Rows from block 7, named by matrix and row number. Rows with one number belong to one attention dimension. Each number is 50 + 10 x the weight over the matrix's rms, rounded and kept within 0 to 99. All counts start at 0.
# q: attention query, key and value (stacked) (model.blocks.7.attn.qkv.weight, 384x128, the q third), inputs 0-63
# k: attention query, key and value (stacked) (model.blocks.7.attn.qkv.weight, 384x128, the k third), inputs 0-63
q.80:66 51 54 90 29 45 56 47 62 48 56 56 50 56 59 36 32 51 44 47 42 35 60 47 64 59 35 48 35 50 51 49 49 44 66 47 46 48 58 61 51 39 45 55 50 51 48 54 55 26 45 51 76 56 49 62 42 52 64 49 59 58 46 56
k.80:55 48 50 39 52 55 45 52 41 44 53 59 60 62 60 46 50 35 29 53 69 53 45 42 79 47 30 51 37 27 41 61 24 47 66 38 48 46 38 60 55 50 52 53 59 48 65 52 66 41 51 50 43 43 43 48 47 54 32 53 50 57 62 49
q.81:50 60 43 43 51 63 36 54 64 41 44 57 40 62 32 44 64 61 48 56 59 49 60 47 60 45 47 53 53 56 33 47 43 61 70 39 62 51 53 39 24 61 40 47 75 46 40 47 49 42 43 71 36 50 47 39 45 49 50 69 57 52 37 49
k.81:61 47 48 57 46 61 43 31 55 46 60 50 45 55 50 51 57 68 55 44 50 39 47 54 51 44 38 46 77 62 39 67 51 44 47 43 74 57 61 57 58 61 33 48 27 45 62 62 61 52 54 53 39 60 46 55 51 40 64 51 57 31 46 64
q.82:64 51 49 49 44 20 55 50 52 67 55 34 27 44 53 56 49 50 47 68 40 55 49 48 54 36 64 52 56 59 39 74 44 34 32 49 44 45 37 62 55 51 52 59 63 56 58 48 65 51 54 62 47 59 52 48 42 50 58 32 48 53 58 61
k.82:48 50 51 48 58 46 34 52 27 50 46 58 33 42 27 52 42 56 54 42 66 56 35 62 53 28 57 44 57 33 52 44 54 63 45 55 68 43 51 62 53 53 47 65 59 55 38 46 55 42 47 68 45 66 52 56 27 45 40 48 51 56 68 52
q.83:48 37 42 73 57 50 54 55 31 58 67 51 56 45 59 71 65 45 68 54 36 46 57 57 47 62 45 43 36 44 55 51 59 55 65 52 39 51 65 56 68 47 53 39 34 45 43 56 38 50 49 44 42 58 55 44 53 52 26 43 49 50 62 60
k.83:42 52 56 30 43 63 50 34 53 51 60 60 56 45 53 48 55 43 69 42 65 51 70 39 46 55 43 46 44 46 41 42 43 50 43 48 53 48 35 37 58 43 33 47 53 42 43 58 48 41 49 51 31 55 64 52 60 56 41 48 30 51 25 50
q.84:47 74 42 23 56 69 63 73 49 44 37 48 44 45 52 57 49 46 64 37 57 49 36 56 39 50 51 42 58 43 59 44 44 56 26 54 48 62 37 59 59 45 63 48 45 36 56 51 48 61 61 38 38 47 65 56 41 53 18 35 41 58 38 58
k.84:45 54 52 38 27 49 49 71 54 43 38 27 35 32 44 51 63 70 52 58 44 60 35 47 35 57 55 48 54 57 61 53 45 56 37 56 53 55 67 39 38 45 42 57 52 36 41 47 20 52 56 66 60 48 47 76 30 55 55 45 47 52 42 47
q.85:52 52 41 29 46 88 23 52 33 54 38 51 44 46 33 90 63 77 56 51 56 37 46 58 68 54 40 44 39 56 47 48 37 52 45 78 52 54 58 39 66 52 39 50 56 51 46 50 53 57 47 60 46 64 56 44 53 53 45 50 45 54 62 49
k.85:54 61 54 37 44 70 62 33 65 41 66 52 42 31 38 78 58 74 60 69 41 25 63 46 50 66 45 28 57 52 54 48 44 62 39 43 53 61 47 53 67 57 45 55 44 53 56 44 74 45 65 46 22 60 50 59 48 51 63 44 44 36 48 61
q.86:31 54 48 41 49 61 52 50 45 58 48 74 68 61 56 53 35 54 59 47 43 56 65 44 62 61 37 50 46 49 58 41 79 26 37 40 47 45 50 28 43 68 49 48 31 36 46 44 38 47 62 74 43 39 30 55 63 44 67 76 53 30 54 44
k.86:50 60 42 56 51 39 44 42 46 54 53 60 48 58 47 49 58 57 48 49 50 48 52 59 37 55 53 56 50 76 60 48 65 59 72 57 31 49 63 44 45 52 55 27 48 51 48 59 52 57 38 36 40 41 42 24 81 59 52 56 50 44 37 48
q.87:50 50 38 48 41 40 53 44 53 59 52 41 51 57 61 44 46 46 51 58 44 64 33 49 24 57 41 46 56 49 51 55 34 50 23 52 33 55 31 36 64 54 56 40 46 47 63 52 59 42 61 66 59 44 49 56 50 40 39 51 50 51 33 69
k.87:45 54 48 48 61 36 31 47 47 61 40 57 30 49 40 54 60 57 42 53 48 50 31 57 32 23 54 53 46 33 61 59 71 52 56 57 63 54 58 43 59 45 54 54 53 46 38 62 48 40 43 60 40 57 61 49 25 66 49 40 50 62 50 39
q.88:65 73 68 41 41 46 25 62 50 37 57 46 55 60 43 46 42 47 57 37 62 36 52 45 63 58 32 53 37 47 58 34 56 32 67 47 45 51 42 58 48 30 43 51 55 52 49 58 54 44 62 46 38 48 57 42 41 51 60 49 50 51 47 59
k.88:40 67 43 32 52 55 32 56 49 65 74 52 58 68 73 56 50 50 61 64 49 49 40 28 56 61 54 61 46 54 43 65 24 51 57 49 70 52 56 48 46 43 59 52 37 49 62 34 57 46 43 42 44 36 39 55 47 49 41 68 52 46 47 51
q.89:63 42 48 35 62 55 52 32 39 51 35 66 49 40 29 43 70 71 32 56 49 42 47 54 51 72 52 46 47 54 39 33 54 64 58 54 52 48 57 52 43 37 45 59 36 53 48 52 43 44 42 60 25 41 48 54 55 45 47 64 64 55 37 50
k.89:48 49 39 46 56 55 53 33 41 61 66 52 52 46 43 49 57 66 51 63 53 48 58 33 51 69 43 70 54 45 48 56 47 48 34 37 33 55 40 67 37 58 39 41 41 45 46 41 65 50 37 32 48 65 51 39 66 38 64 59 48 44 51 57
q.90:41 45 50 60 41 48 39 53 50 61 50 46 59 51 50 40 41 44 44 44 57 47 59 51 38 40 47 47 43 58 70 55 57 20 59 51 45 52 33 44 54 48 51 32 56 62 62 43 41 56 65 59 62 55 37 48 43 37 65 70 53 49 75 59
k.90:57 46 67 40 57 45 51 57 57 54 48 47 58 51 49 61 36 41 48 55 45 31 55 60 48 49 37 43 45 35 51 59 45 49 64 64 68 49 51 33 55 42 71 51 69 60 54 42 54 52 37 49 54 41 50 42 45 53 47 44 67 60 51 53
q.91:48 58 54 32 74 41 47 42 51 45 42 42 42 44 65 60 49 44 66 46 52 57 44 57 44 51 39 51 47 42 52 49 32 55 37 48 50 57 36 42 51 48 48 43 67 51 62 39 29 37 62 46 47 54 68 45 36 46 38 55 61 48 35 47
k.91:30 64 55 50 49 52 54 50 62 53 59 36 42 65 54 39 55 35 48 62 46 53 38 60 36 31 34 48 61 45 51 59 50 40 55 49 64 68 66 40 50 54 62 45 48 53 49 28 71 57 43 32 55 44 53 54 46 52 44 43 39 55 66 44
q.92:53 48 58 47 41 40 49 56 34 67 55 41 39 52 38 45 51 42 40 48 36 50 32 57 39 59 46 49 46 45 56 51 34 63 49 32 45 39 48 45 50 49 51 41 37 58 44 57 60 43 44 48 57 39 56 65 43 44 55 57 60 62 59 42
k.92:51 54 51 46 57 55 36 63 47 65 37 32 50 43 50 52 37 36 49 60 41 33 47 68 54 45 41 65 49 51 51 64 51 34 43 50 44 55 50 55 41 55 49 56 56 48 53 31 46 58 51 57 61 56 56 47 36 52 48 54 62 55 58 37
q.93:46 51 60 48 61 50 58 45 56 28 38 63 49 48 61 40 30 35 61 29 42 59 57 45 50 46 59 70 28 45 41 52 64 52 46 64 55 46 50 41 40 52 58 62 50 42 55 52 61 75 50 66 43 57 52 61 57 68 19 59 49 48 37 50
k.93:49 28 51 68 39 44 50 63 47 41 46 56 43 53 66 42 47 56 45 50 58 71 26 61 29 58 49 48 50 59 59 61 63 59 53 57 57 53 45 40 39 47 30 68 48 39 36 64 31 57 51 37 67 33 57 54 77 53 59 47 35 52 42 46
q.94:51 38 48 44 61 56 52 43 58 45 56 53 54 43 33 63 32 58 59 53 57 54 40 48 48 57 62 47 49 39 36 48 59 53 46 50 42 38 58 28 47 57 67 46 62 43 39 39 45 59 56 40 45 68 72 40 55 53 58 44 42 62 60 59
k.94:52 55 58 46 47 50 53 60 59 60 44 38 54 31 40 55 35 40 47 59 56 50 52 31 48 80 73 30 58 56 49 36 66 61 32 43 48 45 47 49 36 29 50 56 53 55 42 62 74 59 66 42 55 58 56 51 58 68 55 47 45 55 53 61
q.95:49 58 67 52 61 43 52 50 49 42 48 42 46 48 63 53 51 50 70 46 40 56 43 49 57 36 58 56 53 49 69 61 62 39 41 58 50 42 26 63 42 48 43 41 37 35 63 51 62 62 64 54 44 44 52 51 39 44 40 45 42 51 52 51
k.95:58 46 47 54 42 40 58 60 43 41 43 47 47 59 50 33 45 52 63 47 56 59 41 64 37 30 55 44 67 57 59 51 47 49 52 55 69 57 61 37 43 43 55 52 54 37 34 53 54 38 51 62 55 46 36 58 41 41 45 63 55 49 58 59
q.96:39 54 27 51 42 59 67 45 48 64 46 72 63 39 41 54 47 62 43 53 63 42 53 45 33 52 56 53 57 49 62 53 66 45 32 62 53 67 45 42 44 41 49 51 29 44 56 31 46 50 43 56 57 52 24 52 54 53 56 59 46 59 44 45
k.96:66 39 57 38 46 46 72 53 51 48 50 51 62 50 39 57 53 60 43 65 49 38 50 44 54 65 57 57 32 50 61 41 42 42 62 47 24 51 54 64 39 54 53 38 60 52 53 43 39 60 49 50 50 53 49 29 60 43 67 73 57 48 33 46
q.97:56 69 29 42 62 46 45 59 49 60 42 60 31 61 46 55 70 42 68 52 69 38 31 47 39 40 38 49 45 38 60 47 58 62 51 39 70 62 48 23 45 39 42 43 58 62 38 52 38 39 40 45 64 51 45 45 61 39 46 47 57 48 48 43
k.97:40 55 53 39 42 43 56 53 57 42 39 30 51 47 33 59 53 51 61 41 52 40 35 58 52 64 32 54 46 43 41 54 50 58 72 58 45 54 58 45 46 58 57 52 49 54 57 36 36 66 41 49 49 77 31 54 34 44 46 47 55 53 38 70
q.98:38 54 51 31 46 62 38 58 50 49 33 37 55 50 42 60 56 62 35 70 63 54 64 48 51 55 80 49 56 60 44 54 51 62 47 47 62 58 53 51 48 61 41 49 45 44 42 44 42 40 46 57 34 48 46 51 51 48 40 64 42 42 33 50
k.98:60 42 47 64 51 62 58 34 51 53 61 48 47 58 48 66 59 67 65 43 30 33 56 44 42 53 55 49 72 61 56 48 64 40 52 51 54 52 47 68 57 46 25 37 43 49 64 55 65 52 54 62 37 33 60 45 53 30 65 68 57 39 41 57
q.99:47 39 65 64 46 31 32 37 56 42 51 36 48 60 59 29 44 23 40 39 50 53 47 49 39 40 57 53 30 41 44 68 36 57 71 59 60 49 44 67 46 33 71 60 63 57 64 54 47 49 53 52 54 44 63 38 48 49 43 64 52 41 35 48
k.99:52 50 41 56 55 52 18 64 44 52 33 34 40 62 70 42 36 44 51 40 60 59 45 44 37 40 38 67 45 52 46 53 39 48 52 69 61 36 38 46 45 33 48 88 28 56 50 44 47 35 49 65 76 36 64 48 47 55 54 59 46 45 61 59
q.100:61 54 60 55 48 46 49 49 41 41 53 57 51 47 52 41 43 52 59 47 44 47 57 45 53 58 51 42 47 52 39 52 54 48 62 46 33 44 56 44 55 43 50 52 40 41 41 65 59 52 37 56 36 51 52 44 54 47 58 52 59 47 77 47
k.100:44 44 40 48 51 50 39 52 59 57 53 55 50 54 48 32 43 53 30 54 54 56 54 56 48 61 48 45 56 49 43 47 57 52 42 51 54 58 46 43 58 41 54 57 48 39 42 65 48 59 36 40 44 67 46 49 39 63 42 54 61 54 59 56
q.101:50 52 36 55 55 43 49 52 66 60 59 37 62 58 45 56 65 38 41 37 47 48 51 52 52 42 56 58 45 43 93 47 60 70 41 60 68 63 52 70 58 55 51 53 47 58 52 46 36 47 58 31 54 46 38 42 41 48 35 50 42 49 51 59
k.101:44 63 62 48 47 54 45 55 38 43 23 48 63 45 65 67 62 47 68 59 28 47 40 39 65 48 47 49 42 45 60 49 34 37 52 70 45 51 54 50 45 47 68 36 62 44 64 45 36 30 50 64 63 43 48 42 50 41 32 50 41 60 42 50
q.102:61 56 53 51 49 47 52 53 67 50 37 52 53 42 66 39 55 43 49 34 59 54 44 43 51 46 49 44 48 42 40 42 48 48 63 50 56 56 55 63 61 40 49 60 66 53 57 55 35 55 38 48 53 41 47 68 55 52 24 42 56 43 58 43
k.102:46 40 45 49 50 42 41 45 67 44 45 39 54 54 52 42 47 55 26 45 47 61 58 46 48 59 41 47 34 45 45 41 57 61 47 65 55 57 52 41 61 57 59 54 58 45 43 63 23 48 29 43 52 55 49 54 42 53 45 43 56 58 58 48
q.103:55 41 52 53 52 55 48 54 50 51 25 55 58 46 46 38 44 50 28 32 44 56 57 50 57 51 60 46 48 39 41 50 54 50 43 65 45 47 60 54 77 46 69 60 54 63 51 44 40 46 43 42 62 53 47 61 67 49 46 34 47 47 49 63
k.103:49 46 47 46 59 55 47 51 58 51 47 54 47 59 58 57 46 47 33 52 34 56 45 26 53 66 57 54 23 45 60 49 65 64 36 56 37 37 36 54 50 47 50 58 56 61 41 46 41 52 38 35 51 45 65 44 58 46 55 53 48 53 54 40
q.104:54 46 46 31 55 55 43 52 47 33 61 54 36 48 41 60 45 63 41 59 44 41 68 50 56 30 69 58 66 62 51 65 61 45 50 52 52 44 44 48 39 46 60 52 43 62 49 35 52 75 47 66 30 62 25 52 54 52 69 48 55 53 68 54
k.104:50 40 57 60 58 58 52 59 52 54 60 63 53 42 30 50 48 60 56 51 48 42 40 65 44 50 54 52 67 41 50 55 47 56 44 49 57 60 55 39 53 55 49 52 54 53 30 36 44 76 41 39 47 66 55 40 64 40 47 50 61 31 61 52