{
  "model": "autoregressive pixel model",
  "dataset": "photos of plants, animals and fungi (iNaturalist)",
  "train_examples": 155796,
  "image_size": 16,
  "horizontal_flip": true,
  "levels_per_channel": 6,
  "vocab_size": 217,
  "arch": "transformer_decoder",
  "width": 128,
  "layers": 12,
  "norm": "layernorm",
  "norm_position": "pre",
  "hidden_act": "swiglu",
  "mlp_ratio": 4,
  "head_dim": 64,
  "fused_qkv": true,
  "bias": "all",
  "qk_norm": false,
  "layer_scale_init": 0.1,
  "parallel_block": false,
  "inner_norm": false,
  "positions": "sincos",
  "tie_word_embeddings": false,
  "init": "kaiming_normal",
  "residual_init": "none",
  "optimizer": "cautious_adamw",
  "learning_rate": 0.0015,
  "beta1": 0.9,
  "beta2": 0.99,
  "eps": 1e-10,
  "max_steps": 14200,
  "batch_size": 192,
  "epochs": 17.5,
  "lr_schedule": "wsd",
  "decay_fraction": 0.2,
  "final_lr_fraction": 0,
  "warmup_steps": 1420,
  "weight_decay": 0.2
}
Rows from block 8 of a small autoregressive pixel model, named by matrix and row number. Rows with one number belong to one neuron. Each number is 500 + 40 x the weight over its row's rms, rounded and kept within 0 to 999. All counts start at 0. Numbers have three digits each. After the name is the row's rms in percent of the matrix's.
After each neuron's rows are labels from the 100 images, of 14976, where the neuron reaches its largest size: "strongest on" is what is common among them. Only what is clearly more common there than usual is listed. The data: photos of plants, animals and fungi (iNaturalist).
# gate: MLP gate (model.blocks.8.mlp.gate.weight, 512x128), inputs 0-63
# fc1: MLP up (model.blocks.8.mlp.fc1.weight, 512x128), inputs 0-63
# fc2: MLP down (model.blocks.8.mlp.fc2.weight, 128x512, transposed), outputs 0-63

gate.336 097:479516507505465506491480547549483458539513528557493480462542450455566519529524498532600509495411535508478507463512566520515451439464548491473550461466445503509518455538531497540507505562530464
fc1.336 103:585491518556417495475504400515505545518495517503479532538455538452488453509518525450527481513514449449535527522533557394457479473527515491432489564447481570500529468483485462535539475444542456
fc2.336 107:498567409443493476534474514470521531490446478392524494539460551505441504527509520450550420501514532472523468504480560494455498512478527487525503559538480517518476507469494509486413447469517475
strongest on: kingdom Plantae; phylum Tracheophyta; class Magnoliopsida

gate.82 091:524419513464477480456563532413535474509454470538438560581481504453549547522499497560479439539522462526500479492508439514430477489515397544516508465530485487513474538501456434498542527505512450
fc1.82 085:517487453448496518472487500573581509481422542519450590524417481455460496554598538468533459485519540455464432498520522520457487456530437469535496475567491524495522491456523538529482531470471533
fc2.82 089:555553582551533491561402440525510555469472525538463473506506500499514498384541413518484531478465511467507533435539455500489509513469565542504396504522480463493520497515531540524540555565521516
strongest on: order Anseriformes; family: Anatidae

gate.493 107:509483456430474507511520525399457508519510487515482509467465500451515558470399497467527498519544448518489537554523494454460556537467494526527503550523551536476498542477437511534519480568525512
fc1.493 107:486497488468535440532517523523522388522472504502507494497447502526461500468434496492527461480546460530459521477548447525513524483480485541523503537511502509573420510480499527429436501463517523
fc2.493 109:488461481613489471538494539559482461520468531502456470508508521507461534573455557526478467518503457587538501464502510545512487492449531490495513504483611550511445456585499573469501448490539469
strongest on: order Coleoptera; family: Coccinellidae

gate.129 083:451514436480516451538453566481530504561454524528519498470494500454502557473427497504444418535484460547546468512473449558467510550564496355536557537501520515522498495502491496543600463453472510
fc1.129 096:445502410492559511520503448468508551495501475509430464568432492505515506556524525469498575490446493511493467537507525451555533484511510458505499517472498477483486564479518445468463445540517472
fc2.129 094:571526515495529519486489513511521542499467541515532580468473535475525524441460445470554565518484496473527455560462448505565462526501446516504517451498531398530538541495440452442533532488495543
strongest on: order Passeriformes

gate.345 099:559513562457408447436469421546550472521497440466525545490546480537472528419542430557531471491468506524519525569466500514484456503522448483560521520539573501479445454505525531569535471501561569
fc1.345 105:439462501510491508580471519479454517476508637487506480519495519419485505560397455528460550514486463496525444517546499484511559489531539488493462550491465497523517480559450559465427515505505538
fc2.345 093:537500522461393471408537448499532457487435423455552563515473503491493509513516512489567452464487544484465513486453517558522457559425457564595541528532564554472453464475513514537488506505503509
strongest on: kingdom Plantae; phylum Tracheophyta; class Magnoliopsida

gate.258 102:525474520460485480543499539515520472476579488512433501500467492514501566595434491516556442479473542528504561525520533545435501510489519515512451467553409430508562518535482410493544521529493447
fc1.258 098:582575514522560551480478459430568544478438529457514476488496468505524490514523483516402464520509494462519562477510556501455553592463481428425491510467535502505438517479504426489498493484555511
fc2.258 096:504544458473437525539522536525506536548564506452495520392529533461485555506556504461497488524454473505531528411544495544531430421510430514480487492544505461525475504530508496537455456496507532
strongest on: phylum Arthropoda; class Insecta

gate.438 083:517592496507590509548495510443562588430500541556528453504453508489498538524427538495517468588462575538473487532465485571493487473508424490520473517485513525440430495502482471530457477491517513
fc1.438 090:438491480538528506529425595461476551507501488614534463551515484432437441508511488502605436462530480517506491342480513487515527474508567469469461518487480434527458452490482518540518481526445541
fc2.438 099:532448516489450494453509440538506432483546447421551545454419536488521469459536474471514473519486502447478523507524533454577479477550486482489555515482480589490596500532503535453569457565581479
strongest on: class Aves

gate.318 113:501509464493539533478514517563492522443514570549497579485479463474488539430483534502484481518488494588463499480449535522491489501522474501525523441453574459517467500484504515500451465514474466
fc1.318 111:485509559552517497498472484483500461486442453452579439438540487475512429527487496545534572505455411537512416513534437498459492559484550509516493466583513497517489467501505554503503477447525488
fc2.318 106:531463516472546503537527473544542482485479527438515517445518479542438526467540505525447509495557371518443474537457498512539551502508472488479496489484454440575443507548541490498520472544476521
strongest on: phylum Arthropoda; class Insecta; order: Lepidoptera; order Hymenoptera

gate.83 102:534564562541530555472462535506536497486537511528469541459468519553468507572488557446428517479569534461509451515525434540519485413366544528493493537506597490441545534476459521438522488553492538
fc1.83 108:456501581497474492464464489467520528492548547533490561506484501597462486508517508532525456513487537437517461450468548552438491463543500486530487446452523501482513478529550529546512539483497499
fc2.83 099:440534542440514461495487553503557423500537540528533542469479448484477451558523524506516517504507551454485520518459497542529516544462539510522480451428522445479469404519506469545466533467458517
strongest on: class Aves; order Anseriformes; family: Anatidae

gate.2 113:562549523504550522499467513489515482474471528579466514467495447552530524480549474565503511461480528396446455451462511547518525523531478473462495490482539499486458550494518448566427570579512445
fc1.2 112:489501470510479491421534471439530527488472500428512414466503539532554547447524558500541426518469577426481525478491534464489499462439473478527478574468456456504485443528509521501548525550458435
fc2.2 100:603505528448490481501533483460584451466545521612529550460467487435493504538457477532499451529553493608425578518486523523490482438427462527584508506524555448508545509481481524488473447634500497
strongest on: kingdom Plantae; phylum Tracheophyta; class Magnoliopsida

gate.262 077:468425466506513521499466517531490483496517571580538464510513467507540480548477485505517496446548436509466443449409521529456493584492528553445484536477499566517498531489479440534537510551399517
fc1.262 085:506531444520526534515477560489506505527451529501490502478518592497491500485470519494380463562460447548475565517475477530485515495509508390471533483525509474570582526519492564464516415494508475
fc2.262 083:519545521483498517516471499442463483478472485509460481523519468496531523588554524512401461511426464545533549470535535471433478394513494510490490527557494540497514471477547505496522558553572513
strongest on: class Insecta; phylum Arthropoda

gate.421 121:452468537505500476493552480547525547502468463520483471416525454517442538446400546543497484477431447469573479543443480571396543478462552481548547522568532503491550476534508495545529463483457484
fc1.421 113:421461490514573501496551484571445524515482446474422443518466478539480532586520553518526497500491508497456534474511454536474467461449536482516475529477489449373464579515476479454500484464505429
fc2.421 114:504516489526548482487500527489552424477476519514446493486473545404501499559518448483491588510474508511465465461520483486526451492458518529521501515474565515499517483505486447480455521586501459
strongest on: phylum Chordata; class Aves

gate.146 107:495477518526487583457526482502484535540499433438523521565429557452427515493513513497485514520484495543540469598511453456486513533525440488529535536549554501499496517478432479494517492537456491
fc1.146 109:460493532489460459567490448545529491525447528499442490494429494495399472477464508431486526506497544422537467506553443476519510502500450497515494508553520538528515538465509535515490496443514484
fc2.146 104:460556467515484528548468445459552490517552521545366410517524514489473503453544482451490523491498414469485476486533491496594490511466494518491531420551522541547498533468518525526519457486390479
strongest on: order Charadriiformes

gate.110 117:527509562487509520464551539599515481524548452501452508517531509515450523450536466559498437491514514565475527528472487485484540494528511495530499465513548383494455497484501423579422493510521496
fc1.110 112:560515546442519488505462477523560390497560493487468490465520457535505499528508554514455481477539552485457572542504524489497479428442452475530472436520535538410465510490489541556534528502513520
fc2.110 110:513529460519472478516381460573432564500501507478468511551486544581459470497500499484518469500503514398555504464489542484524534475591480440433496492507446494519518507518471467515607478427577475
strongest on: kingdom Plantae; phylum Tracheophyta; class Magnoliopsida

gate.256 093:501496522555487489480497407461495516472529432513484510569427530503551475462528478442462545523485476542497523511541553491454482548661448534500558489509473475416478514519499525525578479431554387
fc1.256 098:464534510470436570461531472450486590513571508418528477467501457473527489529505510521521487466585487503514441566463576513473490509539473472513540564537530470498462431476498527578530503521518435
fc2.256 095:545500460499529457576466533592527494476461462508563441502470554470450519515508465507559471461535522474590515527551552449449480486559515503570436532470459495526490491534510534451520511495556477
strongest on: class Insecta; phylum Arthropoda

gate.413 098:476523527428569534610494472485501512431486451501531407486448491554482542513497550483452429526458485472478404546416508463462506496563469520461505542517531566410406504494453522541541502509529467
fc1.413 092:507555489517529511532521502504500482519467502498512467474552486518497497551492497511496420454532501553536411455439550482502547487436433542529500430449470424585416533536538500551410471533546555
fc2.413 096:519479441524462479490482478524455449481492598463522520493489470521542477461464579449615549495489538516513545443479553416513456487484535505479547476439500540498522548506529529515412513541490434
strongest on: class Aves; phylum Chordata; order Anseriformes; family: Anatidae

gate.63 095:563505555580474406421493478442565503519437525435419548509512446461446453519501554538527504469447482561475407517469479479503578521448505503476536521548491544514527416565493484489491504486506543
fc1.63 097:529476478440483541580503502550458522483470505458501529517522513536482509512523446501518470507479469467582515548554508447506490445463580485500540497523566400525471494489484462512565483499611415
fc2.63 098:482501496528485564508450475454465461535465551419507456457513482530515490536453378542507479490480502476478415492483530546478506474500466510529459520541515460521567511569502433527499452467507414
strongest on: order Charadriiformes

gate.201 115:499522515541505536437481479464494511521531478445485524472484436475484476535513564487509453479468567414516543477530437504453483475408588484549456527474556541452446510529521581476478541528492473
fc1.201 107:473533489471499508527477509532529453468575466450473502439430462551485484429495441553461553482555508444517512471456529546532496511554495486442502530580569558442522518511495538568492525523471494
fc2.201 105:505526536501479422521455540514566474489519481493520503484512524509477501456425457520500515542448425465574499575522501483478506611505572495433538493589516591441540580457457512488540512526506470
strongest on: class Mammalia

gate.377 103:484475489536521503500450505530446481511541473509484484511496480477486470552469486445598511441506511521522368603515489486492601461458512494596423456506516502548514497500624497533491439464527477
fc1.377 100:522526513483519513509532469472548531465522513506496517581447532572477520544442565543459452496509398496433538456430589502466494516580472496446558558530433475551457484476453449520582505498487545
fc2.377 075:470495530522491445522499521480461487509507513499492551491461549450464529444499514495451529547447507427454541510500518457534423530541470489459582443502492552477540570487386493506521516450461488
strongest on: order Passeriformes

gate.144 099:466502495531496492475595519560556521465566440479509460512495469479427470518522543598502510504476495515542567500516545561466486439523581500479400493466439505492554442516543489416466494479540448
fc1.144 106:510454568553487484476459536516457477463439492512567486451482494524434552455499497529473502536523551586461475486496609436466470524554458498492525499427486482500476500516553497517459490523516416
fc2.144 100:469542404458490497463465498508517563487465530532496504475498457504503539446526533532497464529528500590493487492494476527502518576523457490464521416520525472481478522484497496479541517514449541
strongest on: phylum Chordata; class Aves; order Passeriformes

gate.432 097:488477452480438581395531545536493545488526482512513485509531454467499470534474503449548535467514541519553392512535468478488505501481494516530433506472510514431511502553522565498453508475535552
fc1.432 105:443495481532517470510460426466420452497500508508481441438524509447500517587417523413540508467489517467461475560538444490448482515444530504629506481526512474455511565482565522531528476534526516
fc2.432 090:516509518437522548437512541524467490519484496502512486516487467469519526543476511480552511459511579528522460548531511529451495435510462508559374508453490489546476456493537461573482497528569466
strongest on: class Mammalia; order Carnivora

gate.276 093:533496552531527527476526499579484514509545409496466500465509509551464481490508538498581487509446520496547459504527441517465463453510486507527426440496479463534473519407470516522499539413483433
fc1.276 102:501487542504478519445508427535440433530520478476490492475507485504516490466457525449569494476492545577546484543456485549483568472518471476506515521537537599498511458493531590508463490524471474
fc2.276 090:474490524549553544561469526535495510528504462492473484561457484503564386473529509557510492525525484490498492473464407525530634476529540448491486502454459404530491571500553387481474483511482494
strongest on: order Charadriiformes

gate.296 116:504479529491481433527555498569550546428466492456492538442487550482543596519533521523426505473466471433461483538537556461464485576504505487508536567464503551428533505547450499521472523509535502
fc1.296 101:542538521411485470538569456396533573520461481517537496469502508499503516496513467555426454573535503462456537448538524472493476513494507485501494572430473440501510473558469498477496538534461549
fc2.296 103:510554524474513539530510559454416473523486436497448515556581476510542504556465542466492555530530491556540470495519503468559613520517595496418481393537515468499530522513506490460467507544463483
strongest on: order Passeriformes

gate.321 110:467506481525545479479506546443573539511544489537511550508605449415484514475475539519507448491523486500455434488460535479430535476452518496563531478543496559519439558551408485495519489546554491
fc1.321 113:456511511429481461475452431470475472492503476498564533584514465557531486437559492527554571479439440550539476477425574537503483515455508544505524543440460497430484525575488491451526463449562526
fc2.321 109:547502422519455470512481561486519490495475441490498478524464440514509460508492537508554574507520563572501548532518498583493487561544581418509501472465519487515493447600410492463509472451578500
strongest on: order Charadriiformes

gate.145 100:442485427459400531441523492495560455502546511548531487432514494497537531529472556472529467484471481586476457518513512462484491478445534572528421460483494497501468498490530434574462514511488534
fc1.145 103:515545541525445548520554471581574461526501429511554403477490494518475492468460506530469444569535476453510503481523446465478544451454515497530460552451529527648499433474463558468471507525440571
fc2.145 099:506456530524531447601477472527539441478510540473493542509547550532502504544478496555503481533515441519480532466417485495491530506506493504446521476443554453435533498462461494420472477532510446
strongest on: class Mammalia